Weights of a small sound classifier: 10.8 epochs.
Rows from block 14, named by matrix and row number. Each number is 128 + 24 x the weight over its row's rms, rounded and kept within 0 to 255. All counts start at 0. Numbers have three digits each. After the name is the row's rms in percent of the matrix's.
# mid00: scale 1 width-5 conv, dilation 4 (model.blocks.14.mid.0.0.weight, 48x48x5), inputs 24-47, a 5 kernel for each
mid00.0 101:138142158140172097120080143125110118112117179179142140153116140139123122090112126141129146128118118106121099149127121132130141135135132140070163086164090134113147187076084125130169140156096131047114141136127146133132130136132152139114156156156161147088081112130136125106162103122122162147153123094126151116147121130109120119127148125147113112117127138122132132
mid00.1 105:132159139139143134158082100146132107111116122153135157147090150122136094123112142114131121129138127116131115109106115125127132137133142165137111110113139142108111175106124123115168192108142128063134105141152190133141134123128188133140127156100112133157127117113083097165133104104211092127122136117145132125134152129127145149132163162194128169103123139126133130
mid00.2 100:164162133148112097139146091127151133146171144121108180133159155108092103114148100136082133123128118123116113104121127129112125102116116147155079134105138148117147102138149135132129110131132127109141131132154127135129111105120109130160109157113167148136140113139141063056088111141173145186137120102156132101073124147124118129091108135131104135081118109113102106
mid00.3 105:116138168138125107074165111195116155124140107164126110139118115112117109117124134165116170120119103109133142092126122129133135135133127164101125167100070089185138136110120086114127155159106111117151151133138155136131129111139154118113140157148148142108087155138104080120162147108111102146128077101101086068147139103142111107129127174134097116099122115144139129
mid00.4 084:124119116117122068087097118134126119131130114152169136146155132131128117157170159110155097137117114118121180142159135101119116126133131149120112103118118168125168121157106121138116138106154140145132119107161126138119138123132117173132133101180154148135124084141164125139111069062092146108098188138099127118129145104109133108146116136124164186110138119124116128
mid00.5 094:161135155168128116104141128146139142145137131139127165125099123145091111112111156166133156110114129112105120125119116091116129113114123152166099106135154140136144113113098131149101149101138117099103135116140166111132138128121137151168121134076087109163157110095164084074196089094122082127118153123112110109123141108099137167100119101151144105125111119135132118
mid00.6 103:107112094116104129124134144118101129148167142130098140116114138109123125117120132153104123147136127119121100137152134086130127138122137127131124123147133112095130126104125148122106096121131169145160151163073162145146137127140178123203112106112094122126121113089190105108102129154180119138135148120111116112134105125146157160106126099223122126111145133139144123
mid00.7 111:123101122125108137153117116140148094144092102128170104143101086133114132141188102148081132144107108138101154071112090104130122134122120091115123132097116121148146161140117133116135166178111082132108100086165119131117119134113124122119102121124128114105137137151124097153129206134120117106137120109113121129161178108116117126107147153119130101133136140134124117
mid00.8 101:137118147171130134138119068113118170131135152137094134189171091153117103124095162168131139144126120127134083117138103148121105119127122120105089085062168174146133099095142095114137087132160130198171127146139135123125127117116165149138110145137138130127148151106140136141143161137115107064128164133117109104163138127123128103091102097152134164197127143134128123
mid00.9 106:168092102141146116156162106080129132138123097119129153155196143146138145112190139158104110145170149121137126120091105097135136134115132126098117127101108097096147128099142102143127149146175147094128156117142195135151134131120102133118162124094108132139144137142131117088143096194127167105134152137088119122124154160128171108152127164124160143094147124133154137
mid00.10 100:145135151142131102096129116170145151164148140122134114101101121090113153107121113149171187132120125114115122127132127118143122125136130140139094121108110084153190150149100132138146156140125143120178144149121137113119134149125164126182096135129093124147114135162135049149139144152121135145082136127156130119093113113150137138137162141158128121084129134116135139
mid00.11 096:145113133110132112111106101170142146117132121150105133095095084120134092115102086098154193095114117103111086111148120101118121113112116147153123135097091102114100130144141171097121137143154141133136142144111155117106094126103119119145111106109129138130135088097077145118132115142161120109160127178166112134117111131107117078109109124124088106097114114094103121
mid00.12 096:087155168111127129158147138133111114142134157148158103151138153132143130103108109163074095137149142111107129125142127139117129116130127121108175122096104104158110125152146155103092145123083137173150154119093122134127120122141136129109137081154119112100124125167111091147137144139183116090081120123161173166122147091129127126130108104144138095160115132127148139
mid00.13 097:115138127122141175168136118108088128124138133081099128151146106093103087137110131152130121134141136134143112149140108106116122142125116131172148090139135112104136167143104078106171074087159175131172158154095153133138120135141148093135129154178157117107092138159133128135123116155181171079132148160107122099113148127114137107131141147163158201113118138127129153
mid00.14 106:097104139122141130148178114153113132114106086104126137126092145158126093118082147119089099123118128123125099131107149126138129136133110171178113132156095100121133123118129137133108158148154126095120120112173169130125129115117103159128117127119116145138097115138156134109105149138174160127125126126101126134125107098111118149162141156155114088128135114121111135
mid00.15 096:126104145159168079125098181118149152132162163169107160127157093139140122115145102126089133130124135099120155136130124087124124125127120122137079209133143128091122183102116116113179110126177168145132143142133094113113142146130141132127134136125150149108126123126105119083138156117153179151125162147137112139122098135111122120110156118117120114147150146138131134
mid00.16 108:095142135139145130127136140102095136096155130105105083130131124121133121108198138130117109127113133123112135155162158140131134121125120111106125135138136156168130119088118125127163177138115087100160133170133166121139123134125177118125091104113122096087107083127127113178197112143163131156210135125120116124114124122134141130111131156113104134146144114133140119
mid00.17 099:129109109095156103168174147147140089141136118139176105109129154156130108151160135124116114131117119121130113088154136131142120116126149107123174131134067130173122097144145172113117159157150084076119124107101136124138115125121123202149135105135127127127133145188130087099091141166133099118121146136103090118105109122136098126137160148146126131094128116126115119
mid00.18 103:165148110107112130120115137132137138141106098153118101135169099125129126157126165112149085133135134145131124099140139126118129140138122109130116117131095090104080139092116130148182120118144163144147131098124113127131136127132076168123133144110120140146136135107121149099152116121127179110145166145137145104120130170132112124146149131117177123132134133127120135
mid00.19 108:167127139150171169153128130154099150156131131163168103104116129127129119119128100121168133111112127133135140105136132123126130137123128154120167183112109095152131094127088164094113063168120133146148090133147132141142143116129131168144102144111112117125138118138150123142115173075127117105154149118156131124134107118168140149111126151116091096123127129112145132
mid00.20 095:149169147136150154153126112046101179140127104117087123114127141099113125146111136132148102130121143144111136156170124109115116130124114194135102116111107093065088124105090082104138136169147134136075148151177094137116130121139129142088075100122097125126168155129128133122190116127081119112104109158099165141159112137119125170140146155139121114150119134131133130
mid00.21 114:100127103156176103143172160137130141136130145177090171171111146125119119105129114172128149117136145125135111136100124139114126133130121093164167112169091149104145159156160098074125191097139140046106135117114123135121131129135190117088122127090107135157113164141116115112121119143122102141076098153145136134113132132123132113114120194125111109126139145128130135
mid00.22 102:150130175142161109118105134178099112135164150098147141140103145144108101147164129150144147133115117143133131112144170133114111118110130125153138093156134127112128157112087107113179125146139124123135149143165126128129120131140034138121144149191180120124137101093156138090128168119115141117159148135183112132125128141107129145104129096076118114144134118143115131
mid00.23 097:153143161179104143145099099160123161155128168143151125166115139140128134114118148142146112137109118143130120113133157150144120136135108164143153103140135133094077175105092121121137189183133144131156137100142115110136135141143081148094150143122105114100150122084140161093085182106076112175110114100120077137165180110147101131136105123093144123146123152118139149
mid00.24 109:116124100107184140142138102087107140138131111128103108137127117146135134131122124110144158142135141141124120131140130165140118143135134094084093148076128098130149185127120111111138249157104120087106131150153151143149139136124086130159132117173138116122102121154144146107136120109157095168141136172123195145120155123103141145185128105082125128098147127124127133
mid00.25 086:119110118138127111099206118096114109144143162112111091091125099115118150094124111098148124102146151124096128137137106138123127138120124115112071142125145138101166134089119130176129127121130152104157114176114108133128136145127119116137162108145127128144103110191129090133150123103145098144122113143155164158133157127132125116120160062114089149137126142110133120
mid00.26 102:097111116152114129154140160175126104153147105090099126142134146162130132113163152148144115120119119135127109113143133151134120139120133113120156119091084120142126120175152134124110135109107157136097095105103101114140130117140099167139121120104094098106069122141159173164146119156080091151112097075135116161153122129153160096097123123104124101133129128131111137
mid00.27 105:168124120135121136141130105130104137117113165106128111152095129142157165129159145135094131143120121145137132115124082150134137139136143090100099141118085094142170126113104129109099206143136114181157173155113145141119126145144142131169116118087116128129151115086123115151140147125150131154150126102173116132163166119147162155151137157118123116096128124148134125
mid00.28 094:134126123128100105113164134136093118133141131116119118078178162143158153140110109118142155133151140151116109093120145158148122124137128106129152088076135155143122099121108113144108110135167117151178138106114126150136133123140153119135178113083085102128116150135106152090122127116124153111099145146128191121156138129149120115168117136140112079123130140120113126
mid00.29 098:114106117099083179131085109114145133152136127105112088091079082123111127094145088125123113126148137131143124166135134147109118115123121104098119092066114111141121089141125115164125144114134090140110185125172176119129116110118104178102128134141149144123119121134075146104101149157145133132080124137146113113071110096123158131158163135128155103132141120126112133
mid00.30 094:108142133126118137148134133086108100119137114117152061139114113118118130160123159150162110117146131121153133133134134145132136137129138116133139091100121111106054075110097114149145162134118136110112129138136147146151151138131146103105132171144128115101119116127114123118125119169098132131104113149184121199139139170142152154144125126150103145131133145121128125
mid00.31 103:140118115097108136118103136140162129105112118109098137096113124117118125115126136131154156154134112143149170165152122100133129110135118144106078133131102089080090077128148124122123149131136147165108167133098078124122118122117116139143120090115115095106129125146129147162177128121102171138164143149141152113111126115115133097137118095089147153150149143123130118
mid00.32 091:118131083126108125115111157164095123098129146091126099134160116144147156110166118139145106128129156181161183136142133120126133134121128142089122140152088118137123129074133128126147125203096158162151142134138139139137142132140104131131100109132133120154149178123113112134115114090104144146142130123173144176114162115144154146131144159118147126076134111135128116
mid00.33 099:118108092144141115167120098080168130112160174113116134130086106127120095133134100120168142127151133118119175140129142139132137139121134107080100104145153116069119146158099109118094127140137157144091128119130133118136118139132131102095103124138150117114133140191100114115122108154159144125133136134136113119058137154096121133118094135108105124141136140148143141
mid00.34 104:155123147135086180108113119109170119135147095125115118134180125167131151140093124138091135152133151113124175160112153145118125122131134145142102100100136107113130164136117122108148135114125170185099121157145105120124116117122116100137107134135153134128125128135107111152126138162081112106146131194164153117159122141137122145091128098116100132136131115117129138
mid00.35 099:136136105109130147105102119152131116156178094118109134082115121120093101135156133131105107119109111111106120133117169136117117122135116112151114104185153135126192160124161134170122153117143113082119133146132114121123126138136140099155128094161138132149162127134078097094154092144096126171157118144108162096175131089138145134145109098134110090125140142125131126
mid00.36 088:145139133124092155119105103119121099132120124051072108102094146113127139106112143119102139136112094116100109116127097112115142097123115157143154162155070123128121125146133140133117181138146120093100118079145059139125097107120134113136165120141146117128096166150140157126151118128136119080155107149123113094130093117117177137130122127098115138133126112128110106
mid00.37 104:183145131113098219137136137131150136093113126119100162145143125157118140132136119159106166157145130141136124143116101085108128121129122147140131105120114133095115099129115109145143180167140135113105111122137098126151142130135128124101115117140137152120083191094151140157151157121118132191181152117137088101159119140098105121116125078121148117145114125138119131
mid00.38 095:093145137109139130135130138116105127117158131146119135197086083115139118154099107160132105135140131132118122131130162112144132122136131114141149086130133132131141136101094133091112099125120162081135125138128107135135138122131114134178113096138084112116153172114078147110179194117164135091091161155127158111112114073111111142128097137094121141112132136122133145
mid00.39 108:136123094165151126134107108131118130108152163103120179115140148115126106099097127082146117120135136142129121123110142154117126115114132137134120122111139148139137114122112105091084119118176096108148102093144171134129138132139145086127106153148152169129131133127126159163127137213131090124144147071079119134159101135119109102123129161127091115105132118119146124
mid00.40 086:148162092092097144109087130143156138152157145101156112115133158108129134124121117107203145117122136152144123133125116136138127131133109124084075121114139114064136160108089125132157120121124122161121128146162075126144136126134153072106165139115106121127127126174105126102178082153166123153076085113190150135126101116134111117106109097143161133159151138115118112
mid00.41 096:123147098117098160139112135145096132130088139095133127136122101118146137093081108116156081092119128141115085105133137151137139132134127145151103121123124141164097087095172163121148155107135130152092126138105134130120117118140181126120119128153152138156108147132133120160138110102110205074088132134083123099102199126115116139155139109114116104094131133130122128
mid00.42 095:133150126144122149130121088133125124130113140126104125142102107160126114102118111139116155102106117117132105137141136171117126131136124126129175115143178152114138106122155133130081043090156161133137180098099158124121115134137150185119120105083092118167150079158141158132177120139133156105109151177124123130097076070119112125111140124135144173103126138148134106
mid00.43 098:164154115126115132102112195196154114097124129134142160084092113094112111100149207147113151119109150147126136133114083133115122142117133111105108154152102109094138114073125141171117176130124100123178151079120151144143138131148100160153136107108110090125109112107163140142122084124163143168139115134130116094153136118105153142110143174150140105137145116136145125
mid00.44 106:087095102091115120106116157186110085091110121059090092119182158123139112101113140138192141139120150129131119127138143146131143126124122075092131117113135130115121135160149137093107058117115121157126103122117114146130120135131119113111102145152166175172131110124129152147163106161167137095179165162127123096109164153131145144130138112100119091067131113128123118
mid00.45 098:093101106101136153129111110144087109113070138102148136146126122134144118103173125192159154109138136114137130131138112123138115113110120157133088112185147069107127153189138118118119100128129149114115142103133120126128133121122172148099125118160159142106112178132165130152126153142157157131161208145141117124091138122146115143121122130159104105086132116116119129
mid00.46 112:085120125146149142149127131139089111139121159143155132114105116118116134144104149099107148117138125115123126145145085116134123142145126101149134161146134133104141146138115077130150175172136071146108108133160077141147133137124151167127146124124135116118146112185114172071128146119088092075135121075091112096136111071133132127151115167115139088177148142138112137
mid00.47 097:131150180138124108123157151092132146118095166099145098156183125098153164150128129148167121118127129130128130118120109144109122119143135124156143111101085109125127132123123121113112129106123151185140121159116083116119129128132167106113162097113109132115137133145090107168188128099159128150125145164188115119101144118161137141115120141128123118132115132155139149