Weights of a small sound classifier: muon at rate 0.0017, 4400 steps.
Rows from block 7 of a small sound classifier, named by matrix and row number. Each number is 128 + 24 x the weight over its row's rms, rounded and kept within 0 to 255. All counts start at 0. Numbers have three digits each.
After each channel's rows are labels from the 100 clips, of 14976, where the channel reaches its highest value: "responds to" is what is common among them. Only what is clearly more common there than usual is listed. The data: acted Russian speech (Dusha).
# c30: last pointwise conv (model.blocks.7.c3.0.weight, 192x192x1), inputs 0-63

c30.133:148103122100169100111101156115128138163100137127086137107159113107167093180137086101108111095113141144148146104116118130114185134135124128162109099158169086125116142141140140105101089110145135
responds to: emotion: positive

c30.35:140148098140126111103113136131126155073127084135177156118135116173121177113162122106148078130115145143119091142140158131098104120162124127091116161125119130131115109155131119121139126152180112
responds to: emotion: positive

c30.42:102123173132124141165152093142086174117097137135138104118117092109135134137106113168138126105073116094138148136122135140079104135147089128199102119108105118126115152128161159112138162115099130
responds to: emotion: angry

c30.2:129140137102117166104095097165150110120087182105122131129161150159125113123116159122156110108108116102099101154133139158091140152134162106112125113125129151110152134142129126134128134090176111
responds to: emotion: positive

c30.59:127114109114135116102167105151119135126115115135134157132135115122081088104171079111133142133179093130120121127121140151151107147143137087106128171149170159140128144107102121124125131108098134
responds to: emotion: angry

c30.38:135109123121130120096139134150154126078146147124106140137099102131120127097145127157160106131132115114125145113126116158129140137124127098142086153119087102130125124136149107075138111139131142
responds to: emotion: angry

c30.6:096145140116128117107141092061223188126152106115124123130127145146112145129114111115107101164148162118071111121133124154141115121069150122148138121127152125130157120106105134125118097124115128
responds to: emotion: neutral

c30.165:122136101122123156124150137137164170112122118147134117138139082114122134119122104131103118112134105131135120143115106148121165164156130110134132135107105126121138124142108095084111129117097145
responds to: emotion: positive

c30.88:106165108117142175139123115135160126142132156147120128147138152122140117156086131093120144114177150141131100108111132104086156122084140149146084197123112106097138158123104145140127137111118095
responds to: emotion: angry

c30.143:151138106151127169105140101139150130103125154138086171131164131128097136111103164124120171164116096112126136129128089080147171131125105170095123110139129150129128132155092124152108121127083128
responds to: emotion: angry

c30.76:123071125103148099159108126075160096155129135155100151135125166141137144151118139107165119118099141100098116120153106138164135139117131173097113132117117132120118155107097119165112134154147113
responds to: emotion: positive

c30.24:123088106117148116116095145113117159075163124140099108145093097139099119104118091153130127165128090119155114152142127081173105138135089118116144193132128127112084141151142144134127153162116124
responds to: emotion: positive; emotion: angry

c30.164:133163156123086101105134140186175169142147143128143120127142119097121143121100100120067102148170111135141140140140122153134098179116137093122173115131098121091101104123096128096150114128086127
responds to: emotion: neutral

c30.26:119122110138141132162169091110094145165126109154103143126207101104129154138121136103106105123139129101152169128132114128172118108122129102115111093118113144135145158156089119167114116105143124
responds to: emotion: angry

c30.138:162128099063145094107143117157127160108154133104129114138150121173130111168123149106143100087097196139103115123141111136107171130099100095161136078128143115128168115121091136164145155102147133
responds to: emotion: neutral

c30.155:136092159148153124151163124150136119132131127115146171108155100122134127122133148094152113106135137106135107116150137117179106141151121134104110124103119105137154117131128122141168123073114133
responds to: emotion: angry

c30.21:100142126131140133124123134130148121159144149141095136125162117131112128148147161168132148133127126112108130113068116090158153116137151120140105096130092147123120146142150116108100099162132124
responds to: emotion: angry

c30.4:125091141106110131107143111143109103161095132107132124128128151108139131144104117166086142141134153132170134127149153084120103148117121139123101138131124107132097103086117138127148131094117097
responds to: emotion: angry

c30.74:155097129133124178070129128155129137160114109124151145158136120117081116119154122124110169144163146121123109143109130174141091135171135096126146150070132136128103178131146101109127129096080106
responds to: emotion: positive

c30.20:088116137153087125108129125096138157137064117115168093122089167107123125163087175115153114073121101040116132154089142143104147089126141120128101132121127140108133101129143138136126100093135122
responds to: emotion: positive

c30.107:147126134127163168180141142161145130093141113128104110118103111114089117067160126145125145121092093156156136117095149121148137143082134123178127124174144154123139113171147150142102112154148101
responds to: emotion: positive

c30.117:115119114113142114109081099128153098071172152170152110155101107153104122151117098135150150084155155111145132079111102118130152094121096086149133162107134144105141086109130111126164138162101139
responds to: emotion: angry

c30.179:119145150135132131148093121148140136134150134100119115117139142125148164134112130154085172147127139155121096123156132124117094107078116127125103141153122146132133095131118099103155140151132118
responds to: emotion: angry

c30.78:142159119172140139143172125129123181177130146119101154116127100137148140112141126165110117152108088099133147104127134124138141117106101125132134121092147168142144155120185097134163099096140140
responds to: emotion: positive; emotion: angry

c30.9:106115140099147111125136100140142144123110148120084168127143127185128137100129123142111180158135112142153133132134135171176155131073145106149094130108144123122125128134139127143136162112146101
responds to: emotion: angry

c30.148:111105144132157164139104132115111112106127132146139174135116147153128150131111123092110128132163135113147134122129100112128110097141156092151144134101122144142124153131126129164129130124124139
responds to: emotion: neutral

c30.54:098099113166127136112167104112167120108159145130109105128147098095161145136155105053101162113138126116152148129091133172143136109127143154124150175140103117127135113181063140123140107182124110
responds to: emotion: positive

c30.183:092120089142093110117101107142167150116135147118113118136124115143156115157137108126098126181130096109124136173155101078091130101161134105093086170138129126096137102140127156159122113123088115
responds to: emotion: angry

c30.126:103162167119103137084124114115138137126108158160123167140117135126117156133114059102161166114167131123088103142124106128138112113148157110119150172141124085137124162107133140131126136143179110
responds to: emotion: angry

c30.45:165159132121143105123144138100136138108123149127091144120126118148094111090099115128107093106083141126135147105125114159212109143116091122097135154103107100147168136120134117155150134107186134
responds to: emotion: positive; emotion: angry

c30.113:146138105081098115120110112117109148126143136109118113077106126170120134169131121177177195116105109105101123140109115101148115174125131160107170129084116138123151140113093166143122118148107132
responds to: emotion: sad

c30.153:116148127156107115121117097112163125107120144148187069079128130178121112113096124090151147142104114062127123103145131108150085103171131106078153141133151158112128160090134118094142132108106122
responds to: emotion: angry

c30.96:135109123103098111140101125152134105103178139132105173132128136098116129116090155148139151096113104140136110096156130137137153115132063190117119137153154084138095117142120154112135136072122146
responds to: emotion: angry

c30.41:089117130132126170095130098119090114149131114100110131103095138159126128145108160133124115120168132143123114146118091109210137155117120130143143154138090124137154154104130119087152115121130099
responds to: emotion: angry

c30.22:123126096073137162129140146087121133159171153118132147123095142117153162122133147131114160123137105133131152150149130156201158071121182149093123156118151115116140140152155091117142144115126131
responds to: emotion: angry

c30.43:134135164088102102105154118155152140126138170161143097132137121130129168084139138140145085127081119142155132097065131152134110138159144111115127173161135102118128084107146167125133144149121114
responds to: emotion: positive

c30.167:131096129164115095111104118119088109099127111168119136142093148161164165089107124134117124109169160138111127171133137146126141127128117114152121142130128173115094115126114138116147105096143118
responds to: emotion: angry; emotion: positive

c30.7:129115122098115107116143150096192122124115113138128098073142114102108108147157170153122156122133151117110103162134096100110114067129080158103130120135106083113160137112096094114138118170101154
responds to: emotion: neutral

c30.174:099109144123118106131174144121113167109143114060110077150127121126111092109103101143115162146167115142139179107158185170112081160078127120117120131105131130133136141146129117146125153087100089
responds to: emotion: neutral

c30.13:115109095109135161128129125124117156133117138115123168129141145187096106124165129144152131156130137100151131138147129188166163121086159137097103098108127143149110193108156125201081102095129153
responds to: emotion: angry

c30.140:142110115168136114110116172085108135091155102151132115149148145105163151118112128116156092152121137134157144101132140146121119125132102123145117153143132120126150096089115122161093109125154096
responds to: emotion: angry

c30.14:139143128148151107123141149100136146140141142118154108113113116095150132167116118137112113146120129079082140150109099106098149121160141124114129177131132137148129104118136139111191119109124101
responds to: emotion: angry

c30.176:118141155132111202150133106154129109138136151128129183151159158114110121114107143122105128108126091092119143103106114109136135096113092145129122103175137141153103123131141103140177115111160131
responds to: emotion: positive

c30.16:113111117166098142159122107123096075142116127103121094119109113084162145108143151120114162147181131130140142111122115113136142127146126191116142117115148161119171106140141121085119099120138127
responds to: emotion: neutral

c30.63:120090158118140172109137172131116119158115118138124150094176091121132104115112148173117142131138145054141096139125145123176136134100160129167116129169111141110140115129100115120157140092100096
responds to: emotion: positive

c30.102:077106174187104157141100150092140144145142136083171170147133136114113075123137147115105112118156076092148149144126141149123169093094160153147117143137095096182141117133124134113126087144134091
responds to: emotion: positive

c30.118:134152075139123139120084146113112134113117109148152146114133144107093137144134129160136099116129128110158156115121098126142141099096130115135182156159085122144118138100141131161173120118141121
responds to: emotion: angry

c30.182:111177145133148143151133168132108152092148178109122143145109145139201181116100117085101200139116149116052172159166116156148129174119150130129126134096135102104126111138118169121137104155115135
responds to: emotion: sad

c30.189:177114125109120141124171154129146161184131174126138095141155126148111131169122094144138085116144139145155134087107169109136116119070141125124106143136131111168170104141150125147140119132115119
responds to: emotion: angry

c30.188:092136115127144130180138108151119128131121138138150097071109114132113142143124080132150151109128139124117129127176141126166155125154081112151141110117179126112166122140185121105153146115146156
responds to: emotion: positive

c30.99:147116125134123129103059109125156082110129130123107119092159130139118135131110118091108160125124170104129153086156095169116091120137108163124133159114126105093109161111116126070175170137131122
responds to: emotion: angry

c30.23:130100081108138147120162084115149103110108095145125122133135130110131125124149104131089164106112124155140104149174135133111161138106112112109156126152123126129143124108129124123105170162143142
responds to: emotion: sad

c30.172:152118079080159108150115146105110134129132120149111048136119108111130140133117151163128120127157158156138130114109097099155131136127137098097099146111183105136135118103143130123116113139103150
responds to: emotion: positive

c30.136:134110114109138139092115097105145120118104125114131113126141150141175111135120115130164154127168143120120147107118139112178171113116112145151130110146134149122141104168127123107097156169131120
responds to: emotion: angry

c30.177:138125130138108117170112146115140162174171150078135151154094104107152141110140124090145175126147147144140147121135117151136122122103141121102137099128121136119087073105140122141136091143091132
responds to: emotion: sad

c30.91:124148132117131144135137130116082177114105108121116144115146129134096084130097123162162142100112128111116120122093109107072103093131117107141128123122082117124107158113100191121131193081105150
responds to: emotion: neutral

c30.15:098148113143163146115117149124166130138120086185134136133126137144184135138178100179153158125128131134107096117117142096156102095146122137139124115148159143139145130103135118075104137093134132
responds to: emotion: positive

c30.125:158123131094134127113110144127117152094078137126100164139164127123120104093170101135123165124120121151111111123128134117133088112145100167085118208137111117135121126135096117153152110112154111
responds to: emotion: angry

c30.50:103142151125149120115129103166167158157130141166163125121136147081156139154127165137160128143138114136132147113157167110140146142138113130141108090140124150182131170153100107118107116144163134
responds to: emotion: positive

c30.130:124143119149113154126109074152134111117068158118146138117095147101115142109180172175114105122126127150124082133162136152114136171145152105181123173115112152127086125087170179091152109133112108
responds to: emotion: angry

c30.82:146150146165108151106141121113178161122064127107123174171148124130139099119123170156150088153174194096151189130168124167076122111119119150169134094115104147126108170160158153100112142123144145
responds to: emotion: positive

c30.30:123122166130134132139177114117128142136093160129153157142134121130137103130116095143091140120156115109100114111151158127113169134150113114097116103131146151145113100127096141112109157136119141
responds to: emotion: positive; emotion: angry

c30.62:106165155147099129125168120127128111125080148143140161101168141118133146132148128118131133086100161147121125101111140079118117132158085105146085140157093162125122172157098107150127112162132104
responds to: emotion: angry

c30.160:167114112149167147141089136103108134129122101122164121110091161117155127107116112092130104102097114137156129123137119114147106122125102093201099116120113094115147113140076126154119127165128161
responds to: emotion: angry

c30.61:150101098124142135186101127132125108087124140117137094125105091141149091148121104095122106160104127104106143108158138146143175113074116150130120200122118171101081167134091160122109146168092105
responds to: emotion: angry

c30.39:118076110138129100099119111133096106130142138150100146084149112168134087131126115159134129104122113153113127125119111137211113130127133092134128169113102097083119141160157122092127118164139134
responds to: emotion: positive; emotion: angry

c30.104:119161128143141166125107064130106094152139139143118157116148145137137130115112109132120122110072149135138144174128098131131171118170136151106120117120116139115180123110133117112083156109128127
responds to: emotion: positive

c30.31:167121144124128117124127124135142164115108154164112128110132143095132111160139128138117115134111111091117120124136103152090096144147110113123119154154077144110113103128139103122105127142154155
responds to: emotion: angry

c30.81:102164156102128131107165121114105115133116155140153132135091126133189143136154106158093189105150130143111102167142129104133105130186147142089152090159130076155130118162120119171132139133150154
responds to: emotion: angry

c30.100:071146103133131120128103085141150127108091133129148169118099117111119137103134128114127083131123142165116123141118111116164149150112131120132145127107138139150092150105180106093109146124114093
responds to: emotion: angry

c30.47:149122158157101116123125128171159127100162087139122158112098162101121183146166123137129148151131138127129168114150144125180150121083116132118143132113124163117129110157145115079105122117187167
responds to: emotion: positive

c30.137:108106141140110132122127113105136118118155160097170142134087128109162147103117125117133113138130108155077088125121123139133160128132133130118103163212135106142134091100091119183145133135135140
responds to: emotion: angry

c30.162:149103120145119155106135134126094150116087142144113117092114150111141085134143132095126137162154145119119120138129109104166140096107108129131129164143118083113132140192107129128136120105154122
responds to: emotion: angry

c30.55:125112099126088183123140156134114122123166156100132138121188131136139131105091134081136099128160137131180149133142136151109144091076137145083124097127115151172133077087104109151103117118103121
responds to: emotion: angry

c30.90:116087120158137151147127097118133142136120119105137120091126142104134135143091116113077136086163126134163125144111109097097117112106179086065112134169132111139142129151101137117118113088145141
responds to: emotion: angry

c30.57:165123098115138141105092136118135075129141086146139126100156122040097096131116116102149120092115144149114155142158179100122174112143137133092107119146163146113114161107090149160145120140106141
responds to: emotion: neutral

c30.108:089084141115158099122149089118143129100151168144151147126119147183168123143130183140140125177146124141146128157116129129145141122135139085123117108124164172099108100077134129121129100099099142
responds to: emotion: positive

c30.173:124122090137143163109128112085102151102163131095135095160124130073128108109107141120135132146080105087111111154104112123145129118133082135092161089135177172140096103071117115156115143148136149
responds to: emotion: angry

c30.83:131125159105134180112108172137124130125127153074162188152103139122114109104153168129127111134193151149145120112126144174129121127155122132134161123168114176132142155145159145131129116140118113
responds to: emotion: positive

c30.171:132145150141108149166109123094093194140140107146121147165109129139156152116156141111146110124136126128084134147108112106168141153082119124117110091085122080150162146148125157150157051109120143
responds to: emotion: neutral

c30.10:125141087093097124121128119133177157093097134106112127081167145112131104108114098128121137162089096145135140135147130112117173135144131122109087118120179109146102122126086133107134159186130107
responds to: emotion: angry

c30.159:141122121117159103118108122165131104173097109141137108146163096127101059133119148144113117137096136114123142127147164089160091124129122099148102146122153130094105126086143203153155095129146121
responds to: emotion: angry

c30.18:125122104111123097117160131166158171067084129138102146152139157155115108160157153146083139156149085118130162148127174150099131125138092106126135118127129134151179121134156162149117140112080148
responds to: emotion: neutral

c30.84:144140119125132167121123128173148129112085168134110138162156089110121080124137164118143128125108131102096091152121133113089137120147125111118100152133135086118145144117105106129131141092129140
responds to: emotion: positive

c30.152:125090096146137136143112130138108168119129127157141134134150117127147107104121052119145144164095099101120099108126101159195127141110124147141104168132148160142157175128159133157164172132135142
responds to: emotion: angry

c30.105:161115116114096099097148131135130160117140092104131145109152080114143095162106085144076136125130124125116119127115133135091177122106160106169169138125077176151084166112109108095115110138124132
responds to: emotion: positive

c30.48:105147141107115169135121077163124139151132165140120127136137120149125181109110173161114122140132108097119088113109159094157115090116093096137126116116090119087091132156123105140100182124099152
responds to: emotion: angry

c30.8:160146131136136162121145124159089110122120073113064125135162146120147137178111137126105165140134150219109118185169161119108132156145135143133142103131136146138152152095103141116154105128161116
responds to: emotion: sad

c30.33:118128124157133099106137097141135156100145110129173126128104117163113113165116084101138105161115084153159089129134080122188101136104087125129132228132135130124137121124147128116186107152147098
responds to: emotion: positive; emotion: angry

c30.73:112099126111130091106159125100127123081120113114166128169144113155132132136106149126169112116143144127136129127110123184156149128151157126154098121126132181106147091129138123126145139089125124
responds to: emotion: angry

c30.166:149127144109104149135113142106111089088109100150114119094106107144130125094101130134127152112137116112140121094121081117255126135139121128136108168127129149150088139104099088090142136139151100
responds to: emotion: positive

c30.129:151112124141107122136140154114111167133119147117155064166146122145119111180105111124112113111132101159162102153105174151089170135171094098127133118158112120165087134142098160110096144093146101
responds to: emotion: positive